Weights of a small image denoising model: arch unet, batches of 64.
Rows from block 2, named by matrix and row number. Rows with one number belong to one channel. Each number is 50 + 10 x the weight over its row's rms, rounded and kept within 0 to 99. All counts start at 0. After the name is the row's rms in percent of the matrix's.
# convs0: first 3x3 conv (model.enc.0.2.convs.0.weight, 64x64x3x3, standardized in use), inputs 39-51, a 3x3 kernel for each
# convs1: second 3x3 conv (model.enc.0.2.convs.1.weight, 64x64x3x3, standardized in use, transposed), outputs 39-51, a 3x3 kernel for each
convs0.25 095:50 48 46 53 63 52 64 65 58 48 56 54 40 26 39 46 33 37 58 56 52 62 52 59 53 65 66 64 68 56 55 52 63 54 50 58 52 52 56 57 69 60 35 48 38 54 58 56 54 59 53 53 59 60 46 48 52 35 43 45 38 40 46 67 77 68 53 68 62 43 44 44 50 52 51 52 63 54 47 49 44 40 42 33 33 37 46 43 39 40 32 35 37 48 46 43 46 42 45 34 26 30 35 32 37 48 52 38 52 47 43 58 56 51 51 53 52
convs1.25 077:58 51 62 64 51 55 47 35 32 52 50 40 54 67 67 37 47 56 51 62 51 45 56 48 40 49 50 64 54 49 59 61 53 40 40 51 39 35 47 34 33 39 62 63 54 38 33 26 54 44 41 59 60 50 45 40 54 48 45 61 60 49 60 52 47 57 50 48 49 53 50 47 53 50 52 50 51 50 47 55 55 35 47 41 36 42 44 52 64 57 72 81 70 44 44 51 43 42 52 48 54 52 51 58 57 52 66 60 50 44 50 56 53 48 54 56 64
convs0.26 100:49 55 49 47 55 53 44 49 47 57 64 51 65 48 59 64 46 43 58 38 49 36 18 49 42 32 52 55 49 47 65 43 59 47 31 53 52 57 54 56 58 60 55 50 46 63 60 55 59 55 55 55 51 59 69 52 46 61 41 39 50 29 36 35 44 42 36 54 61 25 38 48 37 45 51 46 56 62 49 53 52 65 56 59 69 63 75 40 51 50 42 48 49 44 58 44 52 55 44 52 50 59 39 55 72 58 56 62 54 49 58 53 45 53 47 43 48
convs1.26 109:40 50 59 50 62 68 46 59 56 49 36 45 50 36 55 52 32 42 37 45 60 38 48 56 50 47 49 71 50 53 74 52 50 59 45 49 54 45 43 50 40 38 61 45 38 48 52 64 44 52 61 39 54 60 52 65 59 64 54 40 55 37 35 49 49 63 47 52 66 56 55 59 47 47 65 54 59 73 64 63 57 39 32 29 38 29 33 40 32 41 62 56 47 54 41 42 58 47 44 38 42 37 32 38 39 46 50 49 61 56 33 62 64 42 46 49 49
convs0.27 103:43 49 48 46 56 50 52 55 55 60 60 66 60 52 57 51 52 59 41 38 58 15 29 53 23 43 51 52 59 57 49 50 50 49 49 45 49 34 38 43 26 30 37 30 29 67 70 72 71 77 77 69 67 63 59 50 52 44 53 55 59 63 51 63 46 49 51 28 26 49 30 25 41 49 48 49 58 62 50 56 66 33 49 53 51 57 41 43 54 38 47 54 53 53 61 55 40 42 51 38 46 46 38 43 37 48 49 43 40 51 56 39 56 53 53 57 42
convs1.27 107:40 50 58 48 57 59 50 53 42 48 41 44 53 55 52 57 59 54 48 52 48 39 41 47 49 57 66 54 58 46 68 53 44 60 55 50 49 33 45 36 23 68 38 53 85 56 45 59 48 59 77 51 75 71 56 59 42 42 55 45 48 52 51 63 66 55 58 52 47 45 48 48 52 56 60 45 42 50 54 48 52 52 54 44 59 51 43 54 43 49 61 57 39 52 42 30 43 23 19 49 52 52 42 60 63 45 63 60 43 57 45 43 51 56 57 64 58
convs0.28 092:49 49 49 52 41 46 51 59 63 49 44 38 48 49 53 50 59 50 58 39 32 53 55 48 59 67 55 41 38 49 45 46 45 58 54 48 33 26 45 37 35 38 51 63 55 67 62 57 67 61 66 46 42 41 45 42 43 42 46 43 35 40 48 53 48 53 40 52 58 34 35 42 54 56 52 56 65 59 60 59 38 52 58 53 76 72 62 59 49 44 53 49 53 58 56 50 44 52 50 56 65 59 39 45 30 79 79 86 48 57 45 44 58 50 47 54 56
convs1.28 163:47 34 25 45 44 40 40 43 59 43 44 63 54 47 55 65 59 56 56 35 35 57 49 57 55 64 66 45 40 51 53 47 52 51 54 50 45 54 68 45 48 60 48 52 54 32 39 31 52 50 42 55 47 38 45 44 51 43 47 49 49 56 52 45 34 36 62 62 44 54 66 55 43 53 54 38 44 52 46 47 55 52 34 48 58 43 44 63 55 43 49 40 53 49 43 52 51 47 46 46 48 43 47 60 51 34 44 45 43 31 45 45 53 61 43 51 63
convs0.29 098:53 47 53 51 51 53 62 55 51 61 59 65 54 34 50 51 38 50 66 65 55 64 53 49 55 58 54 39 50 58 40 45 59 36 51 64 64 66 58 71 71 56 61 55 48 47 40 53 27 28 42 42 51 56 49 49 39 31 29 26 23 12 22 50 48 43 39 29 37 46 54 49 56 53 53 49 50 44 53 52 51 50 52 38 42 42 44 32 61 57 54 53 57 52 55 61 59 55 53 49 49 55 39 33 50 53 41 42 55 56 57 54 50 52 39 44 57
convs1.29 094:40 25 30 52 45 44 74 69 64 50 43 55 43 38 55 48 38 41 46 51 58 57 63 66 59 55 50 64 58 57 56 58 61 45 38 49 71 54 51 46 38 40 43 35 35 45 48 54 46 64 54 48 58 46 52 56 63 43 34 49 35 32 42 34 30 46 49 60 64 49 64 49 44 27 49 47 56 66 60 69 62 50 49 42 60 57 62 49 60 74 43 31 43 47 37 44 63 57 57 48 49 48 63 52 40 54 47 44 72 56 45 55 45 56 45 44 54
convs0.30 093:47 49 51 54 37 43 63 58 57 37 54 38 49 61 47 47 56 44 55 44 42 55 42 43 42 41 38 43 43 41 40 42 34 34 34 41 43 56 60 59 84 90 69 91 73 56 52 48 59 58 55 57 54 61 53 55 44 53 57 47 45 46 42 45 55 50 49 62 61 44 53 51 46 55 47 58 64 52 48 48 45 39 47 42 56 63 47 34 40 33 53 53 52 47 53 44 40 48 44 46 46 45 49 40 46 57 57 51 32 42 45 35 52 54 47 56 51
convs1.30 071:59 61 53 58 62 51 52 64 46 39 37 42 35 38 52 27 26 53 36 41 47 32 39 42 39 36 26 50 58 71 54 55 61 56 63 73 45 50 49 58 47 36 68 27 37 56 58 51 43 48 54 46 48 47 46 58 54 47 51 51 45 45 31 57 62 65 63 51 52 50 49 50 54 47 41 54 58 52 41 37 37 62 58 60 46 64 54 51 52 30 53 60 50 52 53 53 53 53 45 61 55 60 47 48 40 57 59 50 44 50 60 42 39 63 44 45 70
convs0.31 093:54 48 49 53 57 55 52 63 59 50 38 40 45 37 38 22 23 32 18 46 36 27 45 27 19 30 24 53 43 56 50 35 50 49 36 48 48 67 84 37 47 76 24 34 59 69 63 61 57 55 51 56 52 46 68 64 49 60 59 49 45 49 32 50 50 58 56 59 62 47 51 66 44 40 52 45 46 70 55 40 59 38 37 48 44 52 54 58 55 52 43 49 49 46 56 62 42 54 55 66 62 60 65 56 44 48 53 54 43 47 38 47 46 38 52 52 44
convs1.31 065:62 55 66 59 54 68 53 54 57 68 70 62 68 78 64 64 67 55 56 51 68 54 47 67 56 45 63 50 69 64 46 64 66 40 50 59 48 55 68 47 54 66 36 53 62 46 46 49 41 43 44 47 46 42 52 46 45 51 38 44 45 39 42 46 49 44 54 47 48 54 49 45 45 41 47 50 45 49 47 48 49 36 38 39 40 39 41 44 51 52 66 64 78 61 62 84 71 66 87 37 41 43 35 35 34 26 37 35 64 51 64 66 57 66 55 51 61
convs0.32 100:52 54 47 48 52 52 45 48 53 42 57 53 41 59 56 44 50 48 55 48 45 54 46 60 45 40 53 44 57 59 52 65 60 48 57 53 44 52 51 47 52 56 43 52 48 57 62 53 60 65 59 57 58 54 43 49 49 53 61 52 45 48 49 57 50 50 63 53 47 53 42 48 56 49 45 52 45 47 46 40 44 51 50 43 49 50 58 44 46 53 40 37 48 30 25 39 44 40 48 47 46 53 69 73 71 47 56 58 45 40 47 43 41 50 52 56 59
convs1.32 133:59 53 45 51 41 49 57 53 65 45 43 47 56 58 51 51 50 45 45 35 53 48 24 50 50 36 60 45 49 54 40 49 58 40 46 50 46 35 45 46 45 41 49 49 44 46 42 48 37 24 35 47 36 46 67 60 58 49 30 33 57 56 53 44 66 52 58 77 51 49 51 40 51 71 59 68 98 72 52 66 49 44 33 33 64 53 43 53 50 46 38 54 43 47 70 56 42 50 42 47 54 53 54 55 55 54 56 58 58 55 51 58 45 53 50 54 57
convs0.33 094:48 58 49 51 50 51 45 52 58 37 50 37 45 55 40 49 59 39 38 28 47 50 39 57 47 46 58 37 54 66 45 64 66 43 56 61 28 45 68 30 36 62 28 36 50 79 70 63 77 82 71 67 63 51 59 58 51 54 55 50 42 46 47 57 66 40 71 75 50 63 65 52 43 50 40 58 64 46 46 47 34 40 37 43 47 46 52 45 36 36 55 60 62 60 54 53 52 51 41 44 47 53 37 31 36 56 42 49 52 44 48 48 41 52 46 41 52
convs1.33 067:48 59 52 51 61 60 41 55 56 56 53 47 62 61 53 54 55 53 48 59 62 48 62 65 49 55 57 41 30 31 40 21 24 46 29 36 52 32 40 51 33 36 64 44 53 38 22 23 44 32 33 41 31 27 41 50 34 39 54 34 47 48 36 49 40 40 33 23 28 44 32 35 46 53 54 42 55 70 52 63 66 49 44 39 59 53 52 65 54 58 62 59 56 51 53 53 57 53 50 47 45 54 48 48 66 38 34 53 42 44 46 45 45 53 51 44 47
convs0.34 102:43 45 48 53 54 55 44 48 46 44 50 47 40 44 50 29 48 46 59 57 59 56 49 48 55 55 50 53 40 45 50 29 45 63 52 57 59 58 54 64 63 55 63 50 49 46 46 60 47 50 63 53 55 59 52 57 54 66 53 49 60 48 50 46 54 51 29 46 54 35 47 53 28 39 36 24 44 44 26 39 35 53 53 50 52 47 47 51 51 50 64 73 58 74 92 73 62 71 62 62 55 53 44 41 46 47 45 53 53 56 58 55 62 61 54 56 57
convs1.34 114:50 56 36 53 60 44 45 57 49 39 53 61 35 47 58 29 33 39 50 52 64 45 45 61 45 45 55 45 36 58 26 18 53 39 25 55 39 30 44 42 56 54 46 55 49 38 34 33 41 35 26 37 33 33 50 48 52 48 36 47 55 50 53 46 55 47 61 64 47 48 50 45 62 67 60 72 85 73 60 63 56 54 52 44 69 66 56 58 64 53 59 57 72 55 60 74 59 59 69 54 61 60 49 47 54 45 50 50 45 51 57 44 46 66 46 49 69
convs0.35 099:34 54 46 32 50 39 40 60 45 42 59 52 35 55 47 33 50 48 49 28 62 45 13 45 35 09 41 64 61 46 53 49 38 50 43 45 34 49 41 40 60 61 22 46 50 50 54 54 51 55 51 56 56 55 52 63 59 53 81 67 56 59 58 50 57 63 40 53 56 48 55 59 36 48 43 35 48 57 30 52 61 44 47 38 38 51 37 47 55 42 54 44 48 45 47 41 51 45 38 47 45 52 51 48 50 42 44 50 46 47 53 46 48 65 44 50 67
convs1.35 070:53 52 56 61 56 47 55 53 39 71 69 68 73 66 64 60 50 52 62 61 62 60 54 59 57 52 57 50 39 50 40 30 44 48 35 48 63 51 66 57 52 65 54 47 62 49 38 50 52 29 37 55 47 38 32 39 61 33 43 66 37 49 66 49 41 46 48 38 45 49 40 46 55 42 44 58 47 43 61 46 53 62 32 26 60 24 27 68 50 48 61 60 65 49 47 60 51 57 68 47 55 41 46 57 35 48 56 38 42 48 63 32 36 53 39 46 44
convs0.36 103:46 48 51 49 41 39 58 55 63 49 54 41 51 48 33 41 45 44 41 43 45 34 44 51 40 43 35 41 59 60 45 52 48 46 49 39 42 37 46 38 44 29 51 51 42 35 39 44 52 56 47 44 40 40 55 50 48 74 69 73 49 53 48 68 67 64 54 49 52 61 52 51 51 48 55 45 45 55 34 35 45 37 41 48 44 36 32 44 53 55 41 44 43 46 42 42 60 59 59 65 64 61 48 40 39 80 78 67 54 49 45 48 54 49 60 56 47
convs1.36 074:44 46 38 48 61 64 56 53 63 65 43 42 70 52 49 68 64 65 51 43 43 49 47 58 58 52 42 56 58 58 53 44 49 62 53 55 53 46 55 56 43 47 64 51 54 44 55 55 35 36 41 62 57 58 53 52 54 18 40 56 48 48 52 44 46 54 52 44 43 47 42 45 38 41 49 43 45 39 37 35 44 61 53 49 53 40 45 60 62 53 49 59 55 56 64 56 58 64 51 46 53 53 60 58 64 63 62 65 51 42 49 52 46 44 46 34 43
convs0.37 094:50 54 48 51 52 55 48 47 39 64 53 50 60 46 37 50 41 51 53 72 56 56 75 62 51 56 43 60 54 69 56 44 62 49 39 59 58 58 47 57 54 37 43 38 28 43 44 52 40 49 47 59 59 53 60 59 64 65 63 63 47 57 59 42 51 55 43 53 44 48 65 56 46 41 45 44 42 48 56 56 57 47 46 68 37 38 58 43 39 49 47 45 45 44 48 50 40 47 50 55 51 48 76 58 43 46 54 49 58 53 62 58 47 47 60 50 51
convs1.37 076:61 58 51 62 67 53 42 38 38 48 65 47 49 61 59 44 45 44 64 36 46 71 51 48 50 35 37 43 50 55 39 48 49 43 44 46 54 53 39 58 59 37 59 58 43 47 44 43 40 41 43 53 48 47 36 37 41 28 33 38 49 46 49 44 38 63 46 38 57 42 34 46 46 52 52 46 57 42 58 62 51 53 50 55 47 50 57 45 44 70 45 41 45 37 34 43 48 37 37 50 55 61 43 43 54 40 45 58 60 46 72 55 42 59 57 33 48
convs0.38 101:34 43 48 27 43 62 48 47 54 49 54 62 45 59 63 47 56 50 38 28 35 32 44 28 32 53 49 53 49 47 54 54 59 47 45 60 50 50 37 62 59 54 51 48 36 57 56 58 63 54 50 57 47 59 39 44 51 37 40 57 50 45 58 41 41 40 45 58 68 36 40 51 56 57 56 63 57 56 69 55 54 24 34 48 23 53 61 52 44 53 48 48 50 54 52 59 58 54 51 38 45 50 51 54 65 44 52 51 58 44 54 48 41 45 53 52 61
convs1.38 118:47 52 31 55 60 52 59 50 53 46 58 44 55 49 46 62 45 45 70 44 35 78 46 17 67 50 22 53 39 46 50 48 49 53 49 53 53 48 46 51 40 36 53 34 30 49 59 44 56 57 32 62 45 50 41 43 54 48 37 42 45 41 37 45 38 44 45 57 54 44 68 50 40 52 57 24 49 52 40 48 39 64 38 58 68 38 49 68 54 57 53 54 56 60 50 46 67 52 39 40 48 54 35 39 47 44 42 51 50 36 57 62 49 43 64 61 39
convs0.39 104:49 51 51 49 41 41 45 52 49 42 53 59 47 60 54 47 52 42 61 50 50 67 58 61 50 39 47 55 50 46 52 45 36 59 59 49 55 51 53 53 53 57 46 50 49 49 51 59 53 58 61 48 53 56 44 36 41 40 27 25 42 38 42 68 62 53 66 78 66 51 63 58 49 65 60 55 54 58 46 62 45 57 54 44 53 64 63 38 46 59 52 47 49 49 46 45 51 46 51 59 56 59 61 58 64 51 52 57 42 34 42 38 34 40 40 44 45
convs1.39 094:41 41 52 49 52 57 48 51 43 53 48 54 41 35 47 50 47 49 53 43 46 58 57 46 54 51 44 54 43 46 45 36 41 51 38 48 51 57 47 57 63 59 48 53 57 36 46 55 40 52 58 52 69 51 49 50 59 61 61 64 57 58 66 38 40 49 32 26 44 53 43 50 43 28 48 32 15 36 57 44 52 44 42 47 48 42 51 29 24 47 41 37 54 34 23 46 48 38 49 43 54 53 56 71 58 55 57 44 57 46 42 47 41 48 45 47 58
convs0.40 088:36 32 35 36 34 35 39 30 35 43 41 40 46 47 39 56 51 45 48 59 36 60 65 50 55 60 47 49 51 43 78 68 51 64 60 51 38 42 41 49 58 53 43 44 49 51 58 47 39 46 38 48 55 50 60 75 72 67 73 71 73 78 63 42 47 58 49 54 67 46 42 63 44 38 53 40 35 46 52 42 56 40 43 51 31 30 42 47 49 55 45 45 42 52 46 45 53 45 36 34 39 42 50 60 72 47 53 56 51 57 52 50 47 43 52 55 51
convs1.40 071:64 56 56 66 59 58 76 54 45 53 42 27 53 47 39 64 58 46 57 31 47 69 33 52 67 43 51 56 49 45 68 65 59 64 62 61 60 70 60 54 58 57 48 50 53 55 54 66 73 64 62 67 65 66 44 39 53 33 37 51 44 44 56 52 46 55 50 49 60 57 60 67 48 44 44 45 36 39 53 49 50 67 60 54 56 48 54 52 45 53 41 40 38 49 48 46 47 44 36 42 38 43 32 27 38 47 39 50 79 68 75 70 59 64 60 54 58
convs0.41 107:46 49 55 59 49 52 60 54 58 66 60 49 60 51 59 65 44 46 63 55 50 61 54 54 64 59 55 55 66 52 50 49 48 49 51 44 57 64 45 53 67 48 54 61 44 38 36 41 31 31 43 54 47 60 65 70 61 58 53 41 45 29 27 37 34 43 46 50 58 38 47 58 35 34 35 58 62 57 50 64 61 50 49 48 66 54 43 51 53 39 61 61 62 49 54 52 47 54 45 52 49 54 53 56 63 58 59 62 49 53 46 48 57 54 44 56 52
convs1.41 097:66 64 49 59 69 49 59 68 49 60 67 71 43 49 55 41 41 49 47 40 47 49 36 45 42 37 44 46 48 52 27 28 48 29 30 50 54 61 39 46 60 36 38 58 42 29 36 37 46 49 47 39 42 33 75 71 68 63 49 51 56 49 49 56 63 53 48 58 48 49 55 46 44 46 47 41 44 41 37 39 43 46 40 50 48 45 58 50 52 53 53 57 70 41 38 53 44 44 53 50 41 56 55 42 57 57 48 58 46 46 44 43 41 38 48 44 40
convs0.42 100:48 42 44 39 47 49 42 48 41 49 47 42 37 35 41 36 42 35 54 40 42 40 29 35 42 38 55 44 42 51 38 36 49 41 47 47 45 48 43 45 53 38 50 50 33 57 59 57 60 58 51 61 57 50 52 43 49 52 54 55 50 53 56 80 64 54 91 72 55 63 54 40 54 56 36 49 56 33 51 50 34 46 43 46 54 72 68 51 67 62 49 56 61 45 52 65 46 52 55 36 33 31 55 65 55 49 44 41 59 42 40 47 35 35 51 45 38
convs1.42 070:49 56 46 68 90 74 65 76 63 69 67 55 68 65 62 66 64 60 57 55 40 68 55 36 59 54 39 44 47 58 38 44 50 44 42 39 47 39 46 45 29 50 47 35 51 42 41 65 46 45 71 46 45 69 49 50 51 45 50 46 35 46 49 55 58 53 59 52 43 46 41 31 67 51 46 62 47 39 63 48 43 49 44 40 50 47 52 44 49 59 37 30 30 54 45 43 55 52 51 43 54 60 47 50 51 47 49 48 54 48 51 55 53 47 48 60 61
convs0.43 102:46 47 49 46 53 60 57 51 55 46 64 69 43 65 64 41 59 64 47 46 40 40 30 52 47 30 47 44 44 51 38 51 59 50 45 59 43 77 50 58 90 62 45 57 38 55 53 50 55 48 52 48 51 58 50 46 45 47 41 41 46 38 30 28 58 55 42 68 69 34 53 58 41 55 64 44 62 71 47 64 70 54 52 55 42 51 53 48 46 40 43 40 39 53 50 40 60 48 48 49 33 46 58 50 57 58 47 47 51 55 51 41 45 44 43 42 44
convs1.43 081:57 60 62 66 63 62 67 65 53 47 59 73 49 56 67 44 46 57 56 55 58 54 55 63 50 56 67 38 34 60 23 30 63 35 38 66 35 34 41 41 52 60 41 45 52 36 39 44 35 42 39 37 42 43 70 61 52 62 47 60 62 59 61 57 57 48 47 37 41 44 43 50 55 48 44 52 36 20 52 44 34 48 46 59 57 57 66 56 53 53 48 43 54 48 46 53 50 48 59 53 61 56 62 80 67 56 70 60 40 35 52 34 30 42 43 44 46
convs0.44 112:56 49 44 60 51 47 57 62 54 70 64 40 72 70 62 66 63 61 43 28 41 48 50 39 42 46 38 42 49 48 37 41 47 48 45 48 30 38 44 51 47 48 55 49 45 52 61 49 55 55 60 51 67 54 52 53 52 58 47 50 53 32 35 56 46 37 47 62 35 25 45 44 43 38 43 62 62 55 54 62 54 52 46 40 48 57 40 39 36 31 51 51 56 59 48 54 46 51 47 45 42 51 54 48 34 41 54 60 47 36 47 45 41 34 59 53 41
convs1.44 104:57 57 48 70 62 50 66 70 65 39 57 46 33 51 42 29 42 30 50 54 46 35 53 51 41 45 49 41 47 52 35 27 47 52 46 54 47 53 53 37 56 62 48 55 54 46 57 47 47 52 67 52 53 80 65 47 54 71 50 48 50 45 52 69 74 52 53 62 55 49 42 47 58 59 57 59 58 62 50 53 53 68 56 62 67 52 58 55 52 62 42 37 36 44 49 45 40 44 48 37 50 53 38 43 55 54 61 67 64 47 58 55 55 56 55 62 68
convs0.45 100:49 57 55 53 49 50 63 62 59 63 53 46 60 65 48 31 37 41 57 50 60 59 54 49 47 55 55 49 59 50 22 49 50 22 41 45 33 46 42 54 60 57 51 66 56 48 55 49 52 53 44 58 62 49 36 45 45 34 51 54 22 36 46 64 65 55 73 64 53 63 58 40 63 60 35 59 71 60 45 60 52 52 54 51 46 50 51 48 49 48 48 48 46 36 39 43 32 28 43 43 48 54 44 47 39 45 52 53 56 60 58 50 55 54 48 54 52
convs1.45 075:68 72 63 64 74 73 42 57 76 41 55 64 43 48 55 37 31 44 51 56 47 62 67 49 52 62 43 43 46 59 33 18 47 62 39 47 44 41 49 53 41 49 48 39 39 49 38 28 50 55 42 43 44 43 46 46 49 40 37 48 34 26 29 56 54 50 55 53 46 46 49 42 60 52 38 48 61 63 36 44 56 50 45 55 57 57 53 60 66 66 48 45 57 42 36 44 53 44 46 47 48 64 49 50 57 51 57 58 35 33 42 32 31 50 37 39 57
convs0.46 092:63 59 54 59 67 61 50 53 55 50 47 52 46 63 45 45 54 50 49 48 41 56 50 69 55 50 51 38 42 40 44 59 50 54 49 58 43 49 33 40 48 46 53 45 46 45 56 50 42 57 40 44 53 58 38 30 37 41 38 41 39 45 47 40 45 42 40 42 56 48 17 31 42 53 46 52 53 38 38 40 41 56 48 60 72 70 57 48 49 54 49 60 49 44 55 58 58 47 52 67 67 39 36 67 73 51 59 34 41 47 48 44 44 49 45 45 37
convs1.46 133:70 44 48 60 40 45 66 53 50 46 47 43 42 30 46 49 36 44 45 54 60 46 47 55 42 45 59 49 33 45 48 58 39 50 60 58 39 36 58 62 57 45 63 56 43 53 55 65 48 65 62 44 64 63 40 50 63 30 19 42 51 32 59 57 59 65 60 63 53 43 51 43 59 46 51 48 57 51 54 45 48 61 64 45 57 54 57 50 43 40 60 60 56 60 55 54 54 45 47 39 44 41 68 71 43 44 57 61 44 36 54 41 35 29 41 33 42
convs0.47 104:47 48 38 46 53 47 47 48 45 59 72 69 59 44 48 72 66 56 62 63 53 62 58 59 58 64 60 37 49 49 52 50 60 53 56 58 55 61 54 53 58 50 49 51 57 40 43 43 41 42 44 44 41 40 43 53 31 32 42 24 46 58 32 47 62 46 40 45 47 45 45 50 59 55 54 46 46 44 48 45 44 46 61 49 44 41 47 42 54 50 53 57 63 50 54 60 56 52 57 54 48 47 42 40 40 49 44 43 49 44 45 54 52 54 53 57 54
convs1.47 115:76 82 62 60 66 60 47 37 42 46 50 51 41 39 35 47 40 33 46 36 45 44 41 55 36 47 60 46 47 54 49 49 49 60 62 57 33 41 39 48 54 44 62 61 59 38 41 41 41 53 52 49 56 55 64 61 53 48 54 49 61 75 73 60 73 56 49 50 54 44 32 50 63 78 64 43 43 56 31 15 39 47 42 38 68 74 67 58 63 66 47 50 53 43 41 51 43 35 44 52 53 62 49 45 52 48 41 44 44 41 50 53 45 52 73 57 43
convs0.48 097:50 53 57 51 55 65 48 54 49 36 37 51 33 32 54 44 40 52 49 34 46 57 47 58 45 38 56 28 35 32 28 34 36 33 42 40 42 53 70 49 61 67 44 48 50 46 54 55 48 60 59 55 64 60 37 53 56 39 49 63 51 51 70 52 33 28 44 32 29 33 31 39 53 56 58 43 50 71 42 51 54 60 38 47 71 48 68 61 40 52 52 52 54 59 49 46 59 48 43 53 56 49 42 43 35 36 35 38 55 46 53 53 38 51 49 42 56
convs1.48 071:37 24 51 57 45 62 45 48 54 48 56 42 51 65 55 56 70 61 39 57 60 27 46 64 32 46 66 57 59 60 44 46 52 40 50 50 43 51 64 45 42 56 50 50 62 44 48 56 49 61 76 47 62 63 51 39 40 50 48 56 48 56 66 61 54 58 63 51 61 65 51 65 66 44 43 60 25 21 59 38 45 48 56 56 62 61 62 54 61 64 62 58 51 56 57 50 43 53 54 58 66 52 64 74 53 50 52 34 42 51 40 54 72 54 44 68 43
convs0.49 104:56 52 49 65 63 58 56 61 61 38 48 48 38 52 44 36 50 49 44 50 44 41 50 47 46 53 41 51 54 58 43 49 55 50 52 52 60 86 63 72 83 73 52 54 58 80 70 62 84 67 60 67 58 57 63 51 46 70 61 58 55 69 51 63 62 55 70 89 68 59 69 47 74 73 59 70 70 54 53 54 49 43 44 48 35 41 44 35 50 46 28 42 52 35 46 51 47 48 64 56 51 48 67 61 61 62 63 48 40 50 57 44 57 62 47 62 52
convs1.49 081:64 43 37 51 41 38 49 38 27 61 66 74 50 57 67 57 57 61 43 43 50 46 44 40 59 56 52 54 49 47 42 44 43 46 41 44 62 50 37 62 42 28 51 33 21 57 56 45 62 69 44 52 65 39 52 50 49 45 48 51 48 46 51 37 38 44 41 30 41 50 48 52 56 52 53 54 47 50 45 43 47 45 52 51 57 51 53 57 50 57 39 37 56 26 19 41 45 42 53 47 38 45 41 35 37 45 40 37 36 47 52 32 50 47 29 52 45
convs0.50 105:38 44 48 35 42 41 47 41 32 67 64 67 53 51 57 77 57 60 29 53 31 25 39 39 36 48 36 60 48 57 60 41 58 49 35 44 43 47 43 51 49 42 61 61 57 45 48 43 58 63 54 68 70 65 47 38 39 55 51 53 44 38 42 55 65 67 49 58 52 47 56 47 39 54 46 40 63 59 35 55 48 28 27 42 37 31 64 46 42 51 60 56 61 55 42 49 48 31 44 45 63 65 51 62 56 44 54 53 65 51 44 47 44 41 49 50 43
convs1.50 070:62 66 45 48 64 54 56 50 47 58 56 41 69 65 42 65 68 58 64 42 45 74 46 51 59 38 48 66 52 51 51 39 48 55 42 43 64 71 66 55 56 71 51 44 61 52 50 55 51 65 69 59 61 75 54 56 59 50 50 49 46 51 61 58 52 57 58 49 58 50 47 53 40 46 48 45 46 42 47 53 51 40 33 51 50 44 56 56 58 66 47 43 31 54 57 42 60 59 47 36 42 56 27 27 49 38 31 54 40 33 53 42 30 50 54 47 64
convs0.51 096:48 55 54 61 54 43 48 52 51 52 60 60 70 47 41 50 43 32 52 52 60 46 42 56 55 49 41 49 50 65 54 38 38 60 59 50 57 61 61 38 49 54 45 51 42 38 45 45 43 48 50 45 36 42 41 54 44 38 48 42 50 57 43 58 58 61 47 40 49 45 56 51 44 47 43 40 64 52 50 61 50 59 56 40 79 66 40 44 54 57 51 55 56 41 42 43 46 46 50 60 71 79 53 41 57 74 87 86 56 61 51 45 47 59 39 45 39
convs1.51 140:35 40 43 55 62 53 48 52 57 58 46 45 48 38 31 47 43 49 52 48 53 31 38 57 36 40 61 46 44 49 63 40 41 45 49 52 50 50 56 50 46 43 46 49 51 42 48 46 49 54 69 52 48 50 50 50 48 34 47 58 37 47 51 48 57 56 51 46 42 42 31 41 52 54 49 45 34 31 42 44 46 48 48 59 73 57 37 59 44 33 49 55 50 51 64 60 49 53 56 64 63 50 60 71 62 66 63 47 45 50 46 44 52 48 35 43 56
convs0.52 097:43 45 59 52 41 48 51 54 50 43 31 42 53 35 38 57 65 38 60 54 55 39 54 48 45 59 63 51 52 51 48 46 42 36 42 36 61 54 59 53 46 43 64 54 39 61 41 56 59 46 48 36 35 26 49 56 53 51 57 47 41 52 44 56 59 39 45 61 50 53 68 73 45 37 44 43 38 41 45 43 28 25 48 46 52 56 49 42 49 54 54 42 49 58 48 53 54 54 58 57 55 53 40 39 41 50 42 61 50 43 47 44 48 43 47 55 62
convs1.52 094:59 57 79 67 42 51 46 39 30 50 36 43 48 52 46 51 47 68 32 46 55 37 43 58 48 51 69 64 55 55 49 58 43 39 69 51 44 41 57 52 44 50 44 43 53 64 52 65 62 58 72 50 61 59 47 51 20 29 48 47 37 43 46 45 52 61 50 50 56 67 59 52 63 46 41 54 52 44 41 61 54 46 46 32 47 54 38 48 54 45 53 49 56 58 51 61 46 47 59 52 46 46 49 47 44 45 47 47 59 65 44 54 64 56 46 46 47
convs0.53 098:50 48 45 57 48 52 60 52 56 53 55 58 51 54 55 41 54 52 60 54 52 52 36 39 60 57 46 51 42 41 55 36 43 67 52 53 37 50 34 38 45 39 48 48 39 42 40 48 36 38 52 50 57 58 41 52 41 48 51 39 41 32 29 31 55 47 31 56 51 28 57 47 28 41 46 43 50 51 41 52 50 52 42 52 59 49 57 46 44 48 69 72 61 62 74 68 61 57 58 52 51 54 43 46 49 52 46 60 67 64 59 55 66 58 46 56 49
convs1.53 128:27 42 47 34 53 59 28 48 58 49 55 64 43 51 61 46 48 57 47 54 75 35 42 58 38 43 55 47 52 54 54 58 65 62 61 65 58 37 43 52 38 43 70 60 67 61 53 54 59 53 49 58 52 50 67 51 53 56 36 42 62 46 49 55 65 53 52 61 51 30 38 40 34 50 46 40 61 59 28 41 44 51 47 51 45 43 48 46 45 47 53 46 36 51 46 39 49 38 38 44 53 54 52 57 59 47 53 50 33 45 58 33 50 72 41 55 71
convs0.54 099:44 59 52 47 47 49 46 52 47 52 59 57 53 53 62 42 39 60 46 44 37 58 46 38 53 44 41 48 53 50 52 57 50 46 48 42 47 65 64 47 56 58 34 51 49 34 24 26 48 40 39 48 34 40 55 56 49 54 57 50 41 37 39 63 47 57 58 49 43 53 67 44 36 33 26 41 45 44 35 45 38 46 57 43 32 51 57 41 56 52 52 50 54 49 51 47 47 57 53 35 46 55 60 60 52 54 64 55 70 67 49 59 59 56 42 42 51
convs1.54 108:50 35 46 70 64 44 63 75 59 54 56 51 51 43 53 52 30 47 57 46 56 56 58 68 50 47 50 47 53 40 45 61 61 53 69 69 44 33 46 58 40 43 59 51 48 58 59 60 56 73 68 69 79 71 36 53 50 38 34 57 52 43 54 56 46 52 62 58 53 38 52 55 43 55 56 36 54 57 48 53 53 58 70 57 53 57 60 40 44 49 57 41 49 49 46 50 45 40 42 50 52 45 69 66 55 57 47 39 41 40 53 40 48 52 37 32 33